From a checkpoint of a small image classifier: 13600 steps.
Rows from block 5, named by matrix and row number. Rows with one number belong to one channel. Each number is 128 + 24 x the weight over its row's rms, rounded and kept within 0 to 255. All counts start at 0. After the name is the row's rms in percent of the matrix's.
# convs0: first 3x3 conv (model.blocks.5.convs.0.weight, 112x112x3x3), inputs 91-103, a 3x3 kernel for each
# convs1: second 3x3 conv (model.blocks.5.convs.1.weight, 112x112x3x3, transposed), outputs 91-103, a 3x3 kernel for each
convs0.9 097 [177 114  75 141 152 131 132 174 127 101 106 132 154 142 125 143 143 130 115  91 128 126 108 122 147 138 124 187 143 127 145 162 166 101 152 148 146 117 104 128 148 129 120 158 143 158 152  94 111 128 114 149 158 147 147 164 109  59 119 172 110  91 180 153 151 130 114 116 117 120 157 135  96 153 153 110 136 171 149 132 117 146 113 115 169 120 115 131 159 146 100 109 151 113  95  84 142 121 113 149 151 118 165 147 171 133 158 105 152 149 135 131 155 122 155 155 140]
convs0.10 102 [132 113 130  86 110 136  92 126 137 118 150 193 129 127 153  95 141 140 174 111 106 120 136 134  78 140 179 110 132  95 164 144 122 105 120  95 107 138 133 142 121 108 144 145 120 145 135 110 159 163 106 107 157 131 172 108 162 166  90 129 128 118  73 143 141 122 161 139 111 155 139 133 123 123 101 168 147 124 166 173 143 123 138 150 121 123 145 130 113 156 134 107 137 106  86 131 119 107  97 119 162 156 126 167 186 101 149 132 133 132 118 121 135 129 113 122 113]
convs0.11 097 [108 153 172 129 120 164  84 108 125 126 110  87 134 135 124 152 148 144 147 126 139 150 129 149 143 116 102  77 108 139 121 138 143 140 142 109 114 125  99 136 136 113 169 159 153 137 168 142  91  97 133 114  97  87 151 148 140 121 144 187 130 177 151 149 126 110 150 132  97 133 121 112 149 128 147 104 135 108 129 159 155 113 100 105 149 171 125 134 112 116 137 145 141 149 148 136  99 101 114 146 148 111 110 124 160 135 121  99 121 132 136 160 122 120 147 101 141]
convs0.12 097 [ 86 100 143 106 103 114 107  79 114  85 107 116 101 161 125 125 149 147 135 110 113 115 134 139 124 150 142 119 129 109 134 149 155  74  99  80 130 163 149 151 119 118 157 128 129 103 118 118 110  92 117  97 102  97 109 128 167 115 123 132 138 118 120  70 127 131 135 128 116 108 148 117 124 153 118 174 191 114 133 120 119 121 106 114 128 133 109 151 172 132 138 115 125 115 118 119 138 103  72 143 129 141 162 131 145 141 145 145 128 142 117 137 146 131 122 107 108]
convs0.13 100 [173 176  93 148 158 129 135 122 124 136  99 113 136 132 143 172 127 133 120 133 126 157 149 140 149 151 149 171 136  94 151 149 133 146 101 131 117  99 127 142 123 130 170 129 112 124 101  96 146 113 138 151 131 132 104 137 154 115 119 125 109 135 139 112 112 128 130 164 127 128 132 122 118 115 114  96  99  98 125 126  89 109 144 130 130 142 162 102  91 114  77  84 148 135 114 130 157 155 136 108  80  98 127  98 112  84  92 120 101 139 128 147 172 140 130 148 154]
convs0.14 099 [122 111 145 119 115 117 103 103 114 123 120 130 151 145 170 159 161 150  82 128 143 118 122 140 129 138 138  96 130 143  89 134 158 125 140 137  85 101 112 123 114 134  97 121 126 127  93 114 131 144 107 136 142 146 144 112 148 153 139 161 120  88 122 150 162 117 105 116 103 145 133 111 175 150 113 139  93 106  90  61  96 116 138 102  98 138 112  82 113  85 135 134 111 172 181 127 162 164 143 173 117 113 163 126 130 134 157 185 144 164 102 147 145 127 141 145 110]
convs0.15 097 [134 132 109  74 179 146  98 140 128 102 110 167 111 138 164 130 135 152 137 109 137 114 114 124 114 140 129  96 117 131 111 134 109 124 114 121 133 132 124 147 146 110 131 129 124 148 128  81  94 141 107 107 145 129  72  99 134 111 121 132 128 126 144 121 110 128 129 113 101 110 131 152 112  96 135 133 122 113 120 102 143 162 181 153 152 163 128 114 142 135 139 107 166 103 110 125 146 106 120 129 104 126 112 121 109  99 125  95 129 121 155 156 130 131 141 192 115]
convs0.16 099 [103  95  84 119 123 155  72 114 156  86  86  79 113 135  77 153 162 142 127 104 133 121 117 153 129 147 132 123 125 117 110 117 122 148 128 137 128 110 108 112 112 124 152 133 150  99 126 137 120 123 134 126 145 125 149 166 140 126 116 175 109 105 162  86 130 113 114 109 122 116 139 153 128 131 116 102 132 142 109 147 158 132 157 125 123 155 123  82 105 103 114 100 166 135 139 150 105 121 106 125  95 110 159 114  94 133 112 108 113 150 104 107 124 136 141 145 134]
convs0.17 101 [121 111 138 110  76 128 122 156 139 101 131 131 137 157 153 121  80 149 126 114 103 139 138 136 129 161 153 138 130 140 113 117 106 119 149 112  84 115 129 117 107 139 141 140 142  87 113 123 132 123 103 162 127 132  65  97 127  93  68 156 173 125  97 132 149 156 132 118 129 128 133 143 135 171 169 104 129 158  98 144 166 116 123 112 150 144 136 130 115 200  99 132 129 121 145 162 146 121 151 110 146 147  99 146 133  94 140 182 113 118 136 140 159 126 125 134 115]
convs0.18 100 [ 99  91 126  87  72  94 105 146 119 111 144 170 143 120 157 144 124  92 139 101 117  98 120 104 113 109 105  98  97 137 118 138 161  73 131  70 145 120  92 110 100 105 106 133 136 108  91 130 142 131  98 122 152 134 114 129 126 109 115 147 117 135 176 174 142 152 120 150 121 101 106 133 161 170 115 106 124 146 125 113 117 136 104 137 103 114 132  75 136 115 156 157 186 124 118 158  84  92 126 131 114 102 136 105 121 129 109 135 152 137 139 121 144 170 145 135 103]
convs0.19 098 [133 126 115  81 116 139  61 102 144 116  94  85 116 108 117 136  99 123 134 177 152 129 173 152 104 140 116 105  99 135  95 145 145  79 120 180 147 148 105 121 133 120 132 101 111 135 126 126 127 118 139 116 114 146  68  78 114 121 116 118 133 117 108 152 166 139 193 178 166 147 130 129 118 147 167 100 147 162  87 142 153 112 110 117 143 118 132 155 130  85 110 149 142 145 116  92 149 108 100  97 121 137 122 113  73 154 126 113 139 133 129 116 156 128 142 141 122]
convs0.20 100 [105 147 111 162 140 107 142 143 140  86 143 201 105 139 110 105 129 126 152 121 103 166 152 134 129 108 112 135 112 133 179 116 108 159 122 112 113 126 109 135 122 133 131 140 144 137 121 126 150 111 133 146 133 103  96 111 144 142 142 148 150 151 143 128 125 160 147 137  79 141 131 142 122 116 172 111 107 129 144 135 115 130 138 178 104 148 115 107  96 103 135 114 124 126 147 151 128 135 183  80 126 103 105 144 123 102 146 120 173 142 128 133 125 140 112 111 140]
convs0.21 103 [ 96 113 100 114 145 147 141  71 141 154 141 138 128 128 161 142 122 154 118 139 131  92 123 133  88  95 143 131  93 119 149 153 153 137 131 153 156 131 113 163 130  97 148 102 104 115 122 126 117  99 106 127  82 140  65 124  95 116 154 123 140 126 123 135 142 134 117 128 170  81  78 142  73 121 178  85 119 129 108 172  59 167 106 129 129  95 149  91  73  85 132 127  99 156 122  96 109  97 128 143 132 102 139 122 114 165  96  98 132 130 132 128 135 148 122 118 128]
convs0.22 104 [137 109 109 157 142 136 166 152 152 109 133 173  92  63  88 111 126  92 131  90 123  89  82 148  90 129 176 105 152 198  97  76 114  92  74  73  88 108 127 110 147  88 144 165 139 127 116 110 145 114 120 176 150 144 146 151 155 113 125 115 103 104  67 125 117 149 127 127 149 148 166 157  66 129 175 105 171 166 110 153 146 139 111 119 138 128 144 134 140 140 112 137 156 143 161 142 144 152 116  88  71  63 118 114 118 120 164 146 123 116 122 134 142 171 153 139 153]
convs1.9 091 [130 107 175 167 114 132 189 162 165 114  75 127  92 114 127  93 135 143 166 120  73 112 108 111  95 123 113 102 107 106 125 132 114 113 145 136 123 162  92 108 129 126 118 137 128  79 108 103  91 116 147 124 127 148  75 115 109  81  61 118 113  79  84 111 106  97  88 128 121 118 138 123 145 153 163 123 126 152 131 109 138 154 166 180 130 151 134 102 128 125  90 136 142 105 122 105 150 158 127 162 134 123 144 135 147 180 191 151 102 156 118 148 163 150 120 116 119]
convs1.10 089 [110 113 100 130 108 119 152 103 105 126 127 157 124 140 154 129 145 131 102 111 125 122 128 127 109 155  92 131 124 147 139  94 129 123  75 102 100 124 132  77 107 146  94 141 154 114  98 103 123 168 161 115 139 118  94 103 133 116 135 162 138 133 138 133 142 121 145 167 131 105 150 133 124 118  78 140 136 100 147 129 126 120 125 117 186 132 134 166 128 154 104 119 113 150 114 135 133 102 164 132 136 146 137 145 152 163 155 163 116 169 158  98 127 119 101 123 143]
convs1.11 105 [144 132 114 168 171 136 153 148 133 137 152 133  94 106 147 132 181 165  90 107 119 133 145 174 147 153 178 128 123  97 106 124  71 139 155 104 147 125  94 138 160 118  90  89 115 108 115  86 130 148 101 124 133 124 103 136 160  93 167 104 152 135 133 107  77 108 132  70 113  92  97  76 109 142 140 135 139 115 129 111 132 118 129 144 120 136 152 136 148 121 113 109 104 147 155 122 142 173 184 146 146 131 138 143 107 186 125 121 115 122  95 162  92  94 155 156 116]
convs1.12 089 [145 158 100 119 120 127 173 149 141 104 147  97 130 107 100 117 138 137 196 114  92 162  85  93 118  92 103 128 134 154 151 147 142 109 185 196  84 139 167 126 117 136  91 105 145 148 109 118 132 129 144 103 130 172 107 102 143 121 119 146 116 143 114  69  97 128  61  69 118 130 131 147 146 136  93 135 113 160 126 106 192 168 123 125 115 133 178 130  75 144  93 170 174 120 130 151 137 129 117  92 109 106 114  95 151 118 125 142 113 124 106 142 116 117 155 139 145]
convs1.13 102 [138 150 125 125 165 207 125 187 126 155 166 118 139 134 100 131 128 106 165 136 123 146 103 122 143 131 118 135 147 142 154 149 140 123 150 146  70 130 137  79 107 131 114 121 108 157 109 117 143 134 128 153 132 118 128 115 109 132 123 115 122 162 108  98 165 142 115 140 161 170 146 133 125 110 134 139 133 174 150 152 164 150 133 133 138 101 109 114 122 117 113 128 142 150 116 105 135  95 112 129 110 107 100 124  95 105 134 105 130 133 132  99 134 141 100 119 193]
convs1.14 102 [130  87  78 144 116 115 161 130 101 113 114 127 100 122 132 102 125 157 123 139 131 104 134 135 140 143 161 140 108 133 146 172 131  94 159 128 102  73  72 135 139 102 149 151 126 159 167 158 121 121 120 161 130 113 101 167 150 138 146 124 138 139 140 134  79 130 133 104 120 125  96 136 121  96 127 139 119 111 131  86 111 101  79 126 137 110 126 146 128 156 132 159 160 132 135 169 131 149 149 148 168 162 146 144 136 143 125 148 134 112 153 122 116 151 114 139 133]
convs1.15 109 [122 105 162 135  97 115 145 121 122 107 109 141  81 126 154  89 110 132 116 120 105 124 104 102 127 129 125 110 147 168 149 105 113 154 159  87 133 117 156 125 144 116 130 158 129 117 153 167 137 161 178 173 143 107 144 215 143 159 155 118 136  72  76 121 155 163 112 151 126 110 147 125 103 128 144 105 108 156 119 143 138 110 135 132  96  91 138 116  98 153 101 132 136 104 123 126  72  82  81 133 146 138 149 147 158 139 131 146 169 170 128 171 180 117 127 159  95]
convs1.16 097 [186 173 170 116 164 175 136 146 157 157 170 163 165 130 132 203 131 123  74  90 132 118 120 126 135 105  97 127 118 108 153 108  96  98 137 108  77  83 188  92  98 145  76  97 163 119 123 123 153 158 124 153 144 112 101 105 120 129 122 141 110 110 163 161 122 135 133 105  96 109  84 100 193 156 112 176 142 131 120 115 100 123 144 109 153 161 150  97 133 143 193 168 151 141 142 145  78 122  99 123 136 149 136  98 102 169 169 146 165 131 136 160 136 153 163 137 128]
convs1.17 094 [122 171 124  84 121 121  94  91 122 153 139 122 177 123 150 149 113 110 162 136 113 142 126 140 132 175 175 124 138 104 120 133  86 167 152 160 126 137 130 135 105  85 146 118 128 139 156 145 129 165 165 161 134 170 135 137 124  87  96 128 101  99 140 117 123 122 143  95 131  97 105 112  58  94  84 156 140  97 202 153 134 135 114 109 148 121 152 141 163 183 100 134 120 138 105 108 172  90  69 128 103 129  97 116 115 128 100 101  84 105 122 141  95 104 150 126 125]
convs1.18 109 [142 168 155 138 104 139 134 127 124 112 143 133 166 159 134 173 128 107 106 102 124 140 132 116 123 122 108 153 144 124 123 134 138 152 133 128 139 107 123 155 114 115 134  90  94 155 138 121 151 135 144 142 171 160  94 135 164 117 117 126 137 123 104  83  95 135 124  79  84 138 100  94 152 148 174 161 143 162 190 100 153 115 135 174 112 130 122 162 142 102 128 127 112 105 110  83  98 102 125 151 157 143 159 136 121 124 132 149 117 118 112 124 153 133 126 158 160]
convs1.19 093 [154 126 139 140 141 142 118 104 125 134 145 124 126 140 129 131 133 111 102 125 136 121 125 127 126 144 119 113 105 101 118 125 104 152 114 101  89 132 158 107 115 133  95  92 109 119 113 131 125 122 110 159 133  77 144 173 165  96 130 111 100 130 130 109 143  92  97 137 112 114 133 102 122 107 116 118 160 126 103 146 179 123 124 113 137 124 128 115 135 150 121 139 143 124  99  96 148 104 104 135 194 179 147 176 178 134 145 131 103 128 132 103  95 112 125 137 123]
convs1.20 100 [132 135 130 122 123 109 125 112 160 160 121 110 132 125  91 101 130 123  70 100 113 146 125 133 136 132 155 166 100 103 178 141 133 178 155 114 141 130 150 146 139 172 136 140 139 120 113 134 130 106 105 137 125 114 109 127 139 138 174 159 156 160 139 137 124 163 186 133 130 174 105  98 122 149 148 146 149 123 152 142 109 138 142 122 158 150 134 142 190 132 129 100  95 111  99  95 110 125 151 162 114 118 147  91  94 121 112  92 115 146 129 116 144 134 117 130 131]
convs1.21 112 [123 112 107 124  92 145  90 125 153 127 136 138  99 125 154 115 135 102 113  97 136 111 130 143 132 113 156  98 107 123 111 124 127  91 109  90 149 183 179 183 180 131 176 159 121 135 102 120 133 113 104 141 122  92 112  72 108 138 143 135 124 130 125 122 146 145  81 106 161 104 127 152 151 123 143 148 132 115 132 154 130  72  57 109  91 117 117 132 166 136  75 134 134 123 129 140 110 122 128 131 101 135 107  63 104 148  96 139 137 168 159 123 103 130 132 126 135]
convs1.22 101 [101 115 125 104 102 150 110 103 128 113 125 146 149 114 142 116 119 128 122 119 136  98 104 151 100 109 104 130 116 106 156  99 136 159 136 164 129  92 118 171  97 105 117 113 104 110 124 118 127 123 156 132 133 156 148 133 116 170 131 120 131 157 124 123 164 141 119 133 149 132 108 109 101 114 129 122 137 136 128 150 141  94 118 107 105  91  96  84 126 142 132 151 133 108  99 109 103  80 123 137 129 128 170 145 126 141 131 130  78 135 118  95 166 139 119 163 197]