Weights of a small image classifier.
Training: 13600 steps, held-out accuracy 86%.
Rows from block 3, named by matrix and row number. Rows with one number belong to one channel. Each number is 128 + 32 x the weight over its row's rms, rounded and kept within 0 to 255. All counts start at 0.
# convs0: first 3x3 conv (model.blocks.3.convs.0.weight, 64x64x3x3), inputs 12-17, a 3x3 kernel for each
# convs1: second 3x3 conv (model.blocks.3.convs.1.weight, 64x64x3x3, transposed), outputs 12-17, a 3x3 kernel for each
convs0.34 [112  57  89 145  82 104 158 136 142 113 167 104 116  84 130  83  86 125 176 135  85 116  94 137 152 122 154 106  89 144 104 110 154 125 125 137 178 138  57 119 118 124 111  93 100 146 113 102 136  82  57 128 111 122]
convs0.35 [100  81  51 111 129 115 125 130 133  50 115 160  96  71 153 107  38 102 137 123 114 100 146 130 113 131 132  78 142 143 108 154 120 147 115 110 100 120 113 128 178 138 113 154 116 171 171 113 168 154 109 129 139 114]
convs0.36 [165 125  58 101 152  96  85 143 163 115 113 158 114 145 117 104 148 159  95 157 101 144 168 113 131 159 127 174 134 148 180 169 112 129 154 119 161 138  90 190 105  80  89  79  76 185 150 130 154 147 158 144 118 142]
convs0.37 [101 136 136  84 125 122 113 187 168 127 151 159 147 126 141 145 180 167 151 137 126 115 129  84  78 109 129 102 102  95 149 145 156 139 103 181 129 138 148 152 143 117 146 111  98 150 130 100  72 106 139  56  75 113]
convs0.38 [132 186 180 151 129 137 139 110 171  95  91 127  97 105 137 101  80 137 126 114  83 131 150  94 120 117 154 121 150 181 118 128 138  83  39  53 133 127  96 128 155 127 117 155 148 150 110 119  80  78 124  77  62 107]
convs0.39 [ 91 151  98  82 171 118 116 145 134  56 133 101  85 180 136 119 112 140 117 103 133 123 147 152 160 154 164 133 129  68 122 151 131 106 144 131 144 136 122 112 146 148 125 155 166  69  84 207  94 107 206 161 125 182]
convs0.40 [113 129 132 165 106 139 169  69 101 129 112 160  91 145 184  70 146 147  75 140 122 100 143 122 144 113 113 134 176 110 115 111  99 125  80 110 119 125 100 123 101 130 148 100 104 169 177 120 169 149 114 110  86  99]
convs0.41 [202 123 149 135 139 153 130  99 119 141  78 159 140  97 157 120 125 138  90 102 142 105 158 165 119 160 124 111 145 193 136 109 122  74  58 113 149 101  97 130 116  83 143 131 130 131  70  87 139 109  90 177 154  87]
convs0.42 [ 91  98 124  74 110  91 105 124  87 124 127 119 153 134  91 190 213 196 114 132 132 117 119 142 133 125 142 126 107 116 135 127  70 125 180 131 112 114 114 141 168 152  99 163 167 121 108  56 111 125 109  94 180 186]
convs0.43 [201  98 159 197  77 182 204  85 138 128  96 121 170 124 170 163 141 168 125 123 164 180 103 139 147 139 132 176 112  86 157 123  85 100 156 156 111  89 108 145 100 147 136 139 148 123 151 108 134 171  94 153 148 132]
convs0.44 [110 149  92  58 145 123 148  94 106 121 141 150 125 147 143 133 125 124 100 127 161 129 115 108  19  82 101 162 182 160 145 112 136 196 141 110 160 187 191  99 140 149  69 119  96 120  96  98 175 179 149 102 130 132]
convs0.45 [142 183 118 148 149 152 165 110 118  95 149 156  97 156 162  98 157 144 186 158  79 134 114 129 139  76  94 115 162 144 117 116 130 103 118 158 141 132 132 122 104 136 158  99 136 136 103 126 126 142 119 152 153 178]
convs0.46 [115 122  93 117 110 117 106  86 103 118  84 155 127 120 148 132 143 112  70  75 143  64  94 136 123 126 102 126 112 113 155 109  87 184 129 121 130 125 128 191 160 132 202 155 118 109 115 158 124 118 153 137 160 127]
convs0.47 [164 164 150 136 118 139 115 159 137 137 163 158 112 119  96 130 116  96 157  98 116 151 119  78 110  89  79 126 145 170 116 120  95 156 136  88 208 174 159 188 128 143 128 111 125 136 165 166  95 126 111 151 149  96]
convs0.48 [107 133 117  86 123 108 106 128 147 101  92 111 126 119 142  82 124 143 167 129  65 160  83 120 152 103 123 157 118 120 135 109 138 136 146 183  88  93 157 100 121 158 142 120 158 185 129 151 103  44 132  59  14 137]
convs0.49 [104 134 139 140 140 127 161 131 110 142 190 115 133 209 177  87 146 136 111 116  58 145 159 106 160 161 173 119 147 163 145 173 185  69 124 211 136 121 155 220 239 239 156 200 211 213 164 121 144 121 153 104 105 100]
convs0.50 [152 165 137 127  83 107 136  92 102 108 120  73 159 131  88 178 153 147  74 139 134  86 121  98  75 120 136 108 126 147 106 120 132 132 146 179 154 107 122 160 114  99 142 105  83 135 114 114  91 120  99 131 180 126]
convs0.51 [111 116 122 128  94 166 157  56 125  88 178 149 104 170 140 149 160  77 137 175  85  94 138 101 107 127 157 111 126 120 121 116 157 112 134 146 143 164  90 132 167 108 146 121  98 144 125 123 114  95  75  84 126 132]
convs0.52 [170 120  78 123 121  89 115 100 134 104 117 164 157 149 166 144 138 124 151 154 109 110 106 161  83 105 112 114 100 124  98 104  65 121 100 104 169 130  95 140 107  97 145 130 108 140 132  97 159 129 114 124 116 102]
convs0.53 [114 156 174 112 121 113 144 137 130 172 139 141 141 124 118 111  98 136 100  70  97 101 129 129 136 157 171 133  75  92 143 136 175 141 138 157 160 161 112 124  98  84 113  67  41 138 167 165 143 185 148 133 159 166]
convs0.54 [ 76 124 143 141 151 130  91 216 111 112  86 103 146 110 113 127  88  96 138  89 106 161 133 119 150 127 145  85 122 172  86  92 106 114 138 144 126 182 141 106 155 220 132 101 143 131 125 121 114 120 186 141  88 170]
convs0.55 [161 180 108 143 152 160 114 143 118 178 156 125 140 168 118 140 147  97 101 120 102  87 111 157 164 123 145 116 135  78 100  85  73 114 172 113 109 139 125 173 203 141 105 113  93 127 110 102 141 150 109 131 150 181]
convs0.56 [101 175 111  90 133 131  75 116  95 119 109 128 165 155 142 152 182 117 145 108 138 151 103 120 138 101  81 124 144 146 115 159 154 180 198 213 115 131 104 116 117 100 120 196 170 151  87 100 150 157 148 140 125 129]
convs0.57 [142 111 172 121 119 117  56 173 105 137  82 186  79 161 172 122 128 104 104 144 117 114 111 122  85 146 172 125 146 107  80 161 118 130 119 153 112 143 180 138 145 182 150 176 113 124 167 132 136 151 131 108 144 171]
convs0.58 [145 139 108 161 205 167 113 149 152 111 114 115 129 108  71 148 106 126 187 102 100  32 127 233 185 177 110 155 190 162 139 138 110 128 161  92 137 131 204 162 145 121  78  90 120 114  91 115 140 130 133  96  75 125]
convs0.59 [134 111 108 168 158 124 147 142  74  95  57 114 109 113 124 117 104  80 181 122 130 123 122 125 125  97 108 154 172 141 132 118 114  84  85  56 107  90  96 128 116 155 166 121 149 113 111 111 162 128 179 111  99 129]
convs0.60 [211 160 158 190 129  91 125 127  85 170 169 136 154 150 159 117 123 153 152 142 120 101  78  70 134  84  84  95 140 171  98 155 143  52  81 137 175 146 116 143 121 124 103 143 122  87 182 170  56  83  91 124  74  62]
convs0.61 [170 125 145 166 156 149 122 121  89 141 140 157 178 147 132 128  74  14 127 133 147  93 142 128 142 177 167 129 132 186 168 176 195 165 154  64  91  89  70 117  92 108 167 110 163  70 115 145 166 186 194 112 138  88]
convs0.62 [127 153 114 121  84  99 108  83 103 147 150 109 143 125 110 102 114 138 107  96 163 139 210 155 142 113  69 145 106 128 153 138 118 138 148 166 158 114  70 178 137  87 138  91 107 156 126 122 120  99 123 144 131  78]
convs1.34 [108 109 122  89 143 110 119 121 109 215 114 147 141  94 101  94  83  85 169 138 142 119 159 180 155 142 131 109  82 106  93  54  99 143  94  89 121 146  98 121 105  92 132 111 113  97 145 117 105 145 124 103 135 128]
convs1.35 [154  87  89  93 144 136  96 130 140 147 107 108 148 155 150 157 130 109  98  85 124 127  99 129 182 138 131 200 137 112 143 128 125 133 142 133 162 107  79 124 154 156 148 149 123 130 144 207 110  89  97 102  43 118]
convs1.36 [106 132 160 117 101 124  77 133  91 163 210 152 133 167 151 143 144 167 167 112 130 171 146 107 161 127 118 119  99 123 115 136 113 140 159 122 120 102 100 111 133 150 110 121 171  88 143 153 106  99 166 115 120 150]
convs1.37 [182 135 103 101 140 113 130  94  45 101 100  81 118 136 174 181 164 158  79 105 175 106 147 152 149 160 152 145 151 128  57  82 103  41  70  71 122 139 163 138 122 112 125  71  83 107  84 132 149 131 125 198 171 143]
convs1.38 [106  71 127 154  86 132 201 124 139 122 118  96 114 113 103 132 142 128 105 139 108  97  89 113 108  89  98  98 110 107 139 128  98 124  84 133 101  90 120 139 134 142 154 185 173 125 141 156 122 102 160  79  94 151]
convs1.39 [141 119 158 165 113 191 140 128 151 148 170 166 115 145 171  78 137 155 138 104 127 114 120 116  81 108 112 128 132 112 148 156 150 200 163 171 123 166 142 155 164 179 169 115  92 125 109 106 136 114 100 183 120  58]
convs1.40 [148 177 182  63 156 158  80 115 139  76 112 135  91 126 158 105  81 109 110 111  84 126 145 130 163 199 156 180 133  89 176 134 120 132 159 113  89 104 131 119 126 164 154 124 155 155 115 131 122  73  98 193 117  94]
convs1.41 [ 95 100 128 120  94 165 112 142 133 152 115  73  97  88 124 157 128 129 167 203 176 155 150 139 109 114 119 137 121 121 160 149 120 148 194 141 117 140 115 120 114 129 103  83  82 125 134 140 152 104 106 144 146 146]
convs1.42 [162 166 196 120 115 142 155  94  89 138 166 163 161 172 205  51 144 163 145 142 113  94  89 139  69  71 145 116  91 113 123  91 103 151 109  71 197 187 157 157 194 147 143 165 135 214 161 139 201 165 121 126 126  93]
convs1.43 [112 168 104 148 175 115 134 204  73 155 100 164 127 149 177 145 151 170 209 178 143 145 147 103 155  98 109 104  84 100 120  75 111 113  55  97 103 133 119 110 107 128 126 129 116  77  75 106  84  97  90 106 131 112]
convs1.44 [116 151 162 125 107 132 131 108 112  88  92  93 138 137 159 143 128 169 104 129 155 132 166 182 183 163 196 114 215 182  67 117 131  42  78  52 179 142 127 149 147 119 179 161 161 146 136 133 145 100 136 157 182 167]
convs1.45 [156 151 133 117 187 115 126 144 148 190 156 157 160 139 174 161 155 126 108 147 139 135 190 178 150 141 146 102 103 151 110 129 140  90  83 108 133 137 136 151 131 114  93 150 135  56  88  96  92  81 160  91 119 170]
convs1.46 [137 109 144 163 120 164 143 164 157 137 159 149 160 171 181 210 165 202 128 137 148 143 134  95 141 133 107 126 148 118 125 144  91 112 108 122 164 148 134 124 121 116 173 149 118 146 135 109 117 102 101  94  76  77]
convs1.47 [137 150 163 110 111 155  92  95 131 113 100 146 127 124 156 159  93 130  96 146 147 126 143 135 137 158 169 152 176 200  81 141 173  28 120 140 206 140  67 142 142 116 176 156 157 153 109 115 167 125 128 153 142 155]
convs1.48 [116 115 106 115 107 133 122 149 164 134 143 140 111 123 144  97 122  98  70  65 106  87  84  90  96  98  74 126 142 127 127 159 137  91 116 166  81 117 115  95  94  75  99  74  46  78  84  88  94  90 132  96 117 129]
convs1.49 [163 165 147 177 123 117 191 198 152 145 148 138 134 106  87 147  90 106 139 125 152 144 113 119 133 111 132 108 124 113 121  80 109 136  98  71 165 179 189 166 162 166 157 182 154 147 143 132 110  91 141 108  85 100]
convs1.50 [ 87 109 117 119  99 126  93 163 140 101  80  78 107 131 107 145 120 193 174 124 139 201 164 132 180 130 131 154 165 102 123 106  99  82 116  88 142 124 149 124 133 124 104 126  98 175 133 133 175 119 144 161 142 142]
convs1.51 [142 169 112 176 187 178 143 168 165 159 101 183 103 105 141 100 100 166 116 145 119  86  69 130  38  94  88 165 156 121 171 152 156 150 159 137 121  93 116 126 134 137 176 138 128 120  78 110 104 100  93 133  85  70]
convs1.52 [230 190 128 152 202 157 117 153 180 115  76 148 193 162 150 176 124  81 163 110 107 160 188 202 127 197 201 130 128 146  73 116 140  82  88 105  83 126  95  85 133 131 125 137 132 124 123 107 106 126 137 161 157 177]
convs1.53 [139 182 152 150  88  83 143 150 131  97 100 119 201 112 111 155 173 123 161 128 117  75 120  70  90  78 109 157 119 109 124 114  82 119 146 142 174 149 151 206 137 118  94 117 147  66  99 163  91  95 171 143 146 141]
convs1.54 [115 169 142 176 150 142 189 134  96 114  78 114 100  91 124  78 127 106 155 134 116 137 114 100 128  88 136 180 127 130 173 130 128 101 104 150 105 100 120 129  97  92 146  91  86 108 127 103 100 112  87 172 166  51]
convs1.55 [160 169 118 137 154 149 159 159 187 101 107 113 108  85 185 127  96 121 122 116  97 157 125 100 199 146 133 159 142 157 150 177 125  99 108 136 143 126 127 129 128 124  89 130 127  80  59 125  82  70 131 124 121 139]
convs1.56 [148 130 106  97 129 134 107 140 182  79 124 100 117 103 129 141 181 189 123  88  76 134 134 157 152 115 141 140 119 158 163 154 161 155 157 126 158 213 220 180 239 216 164 120 120 104  72  87  99  42  65 105 100  99]
convs1.57 [131  97 157 125 109 118 146 137 110  98  97 123 127 134 167  97  99  97 128 100  67 120 117  76 145 153 142 156 168 143 151 149 145 148 130 141 140 115 140 127 153 177 120 167 109  86 100 109 133 119 105 144 128 113]
convs1.58 [148 162 118 140 160 128 212 152 103  75 111  85  81 106 126  69  87  86 177 139 133 130 116 129  92 112  89 154  96 130 101 114 127 152 131 119 159 111 140 138 179 140 146 152 159 137 145  75 120 107 116 101 143 104]
convs1.59 [126  64 121  72  80  56 122 135 143 121 120 128 215 183 174 132 121 122  75 111 102 112 158 145 132 163 133 111 132 157 171 154 137 138 108 101 104 136 179 103 107 156  88  45  68  73  61  88  96 128 131 179 169 131]
convs1.60 [ 85 102 121  80  94 163  60 116 193 140 151 101 129 164 161 136 122 106 170 190 182 125 171 127  97 124 114 150 180 162 137 180 162  86 134 172 169 141  80 133 111 118 101  77 112 118 112 115 180 164 131 209 201 170]
convs1.61 [ 84 106 118  75 110 110 138 120 113 143 134 135 117  99  84  90 122 185 172 159 124 209 178 149 173 157  77  89  87 160  90 106 114 166 141 133 140 187 215 189 194 210 174 202 150 140 127 110  80  85 132 107 131 167]
convs1.62 [150 125  91 177 122 131 120  70 116 125 101 117 117  64 110 128 101 136 139 120 129 115 126  74  83 129 124  72 101  90 123 130  92 122  96 134  94  81  98  98 110 128 100 122 125 126 122 131 122 158 152  97 142 142]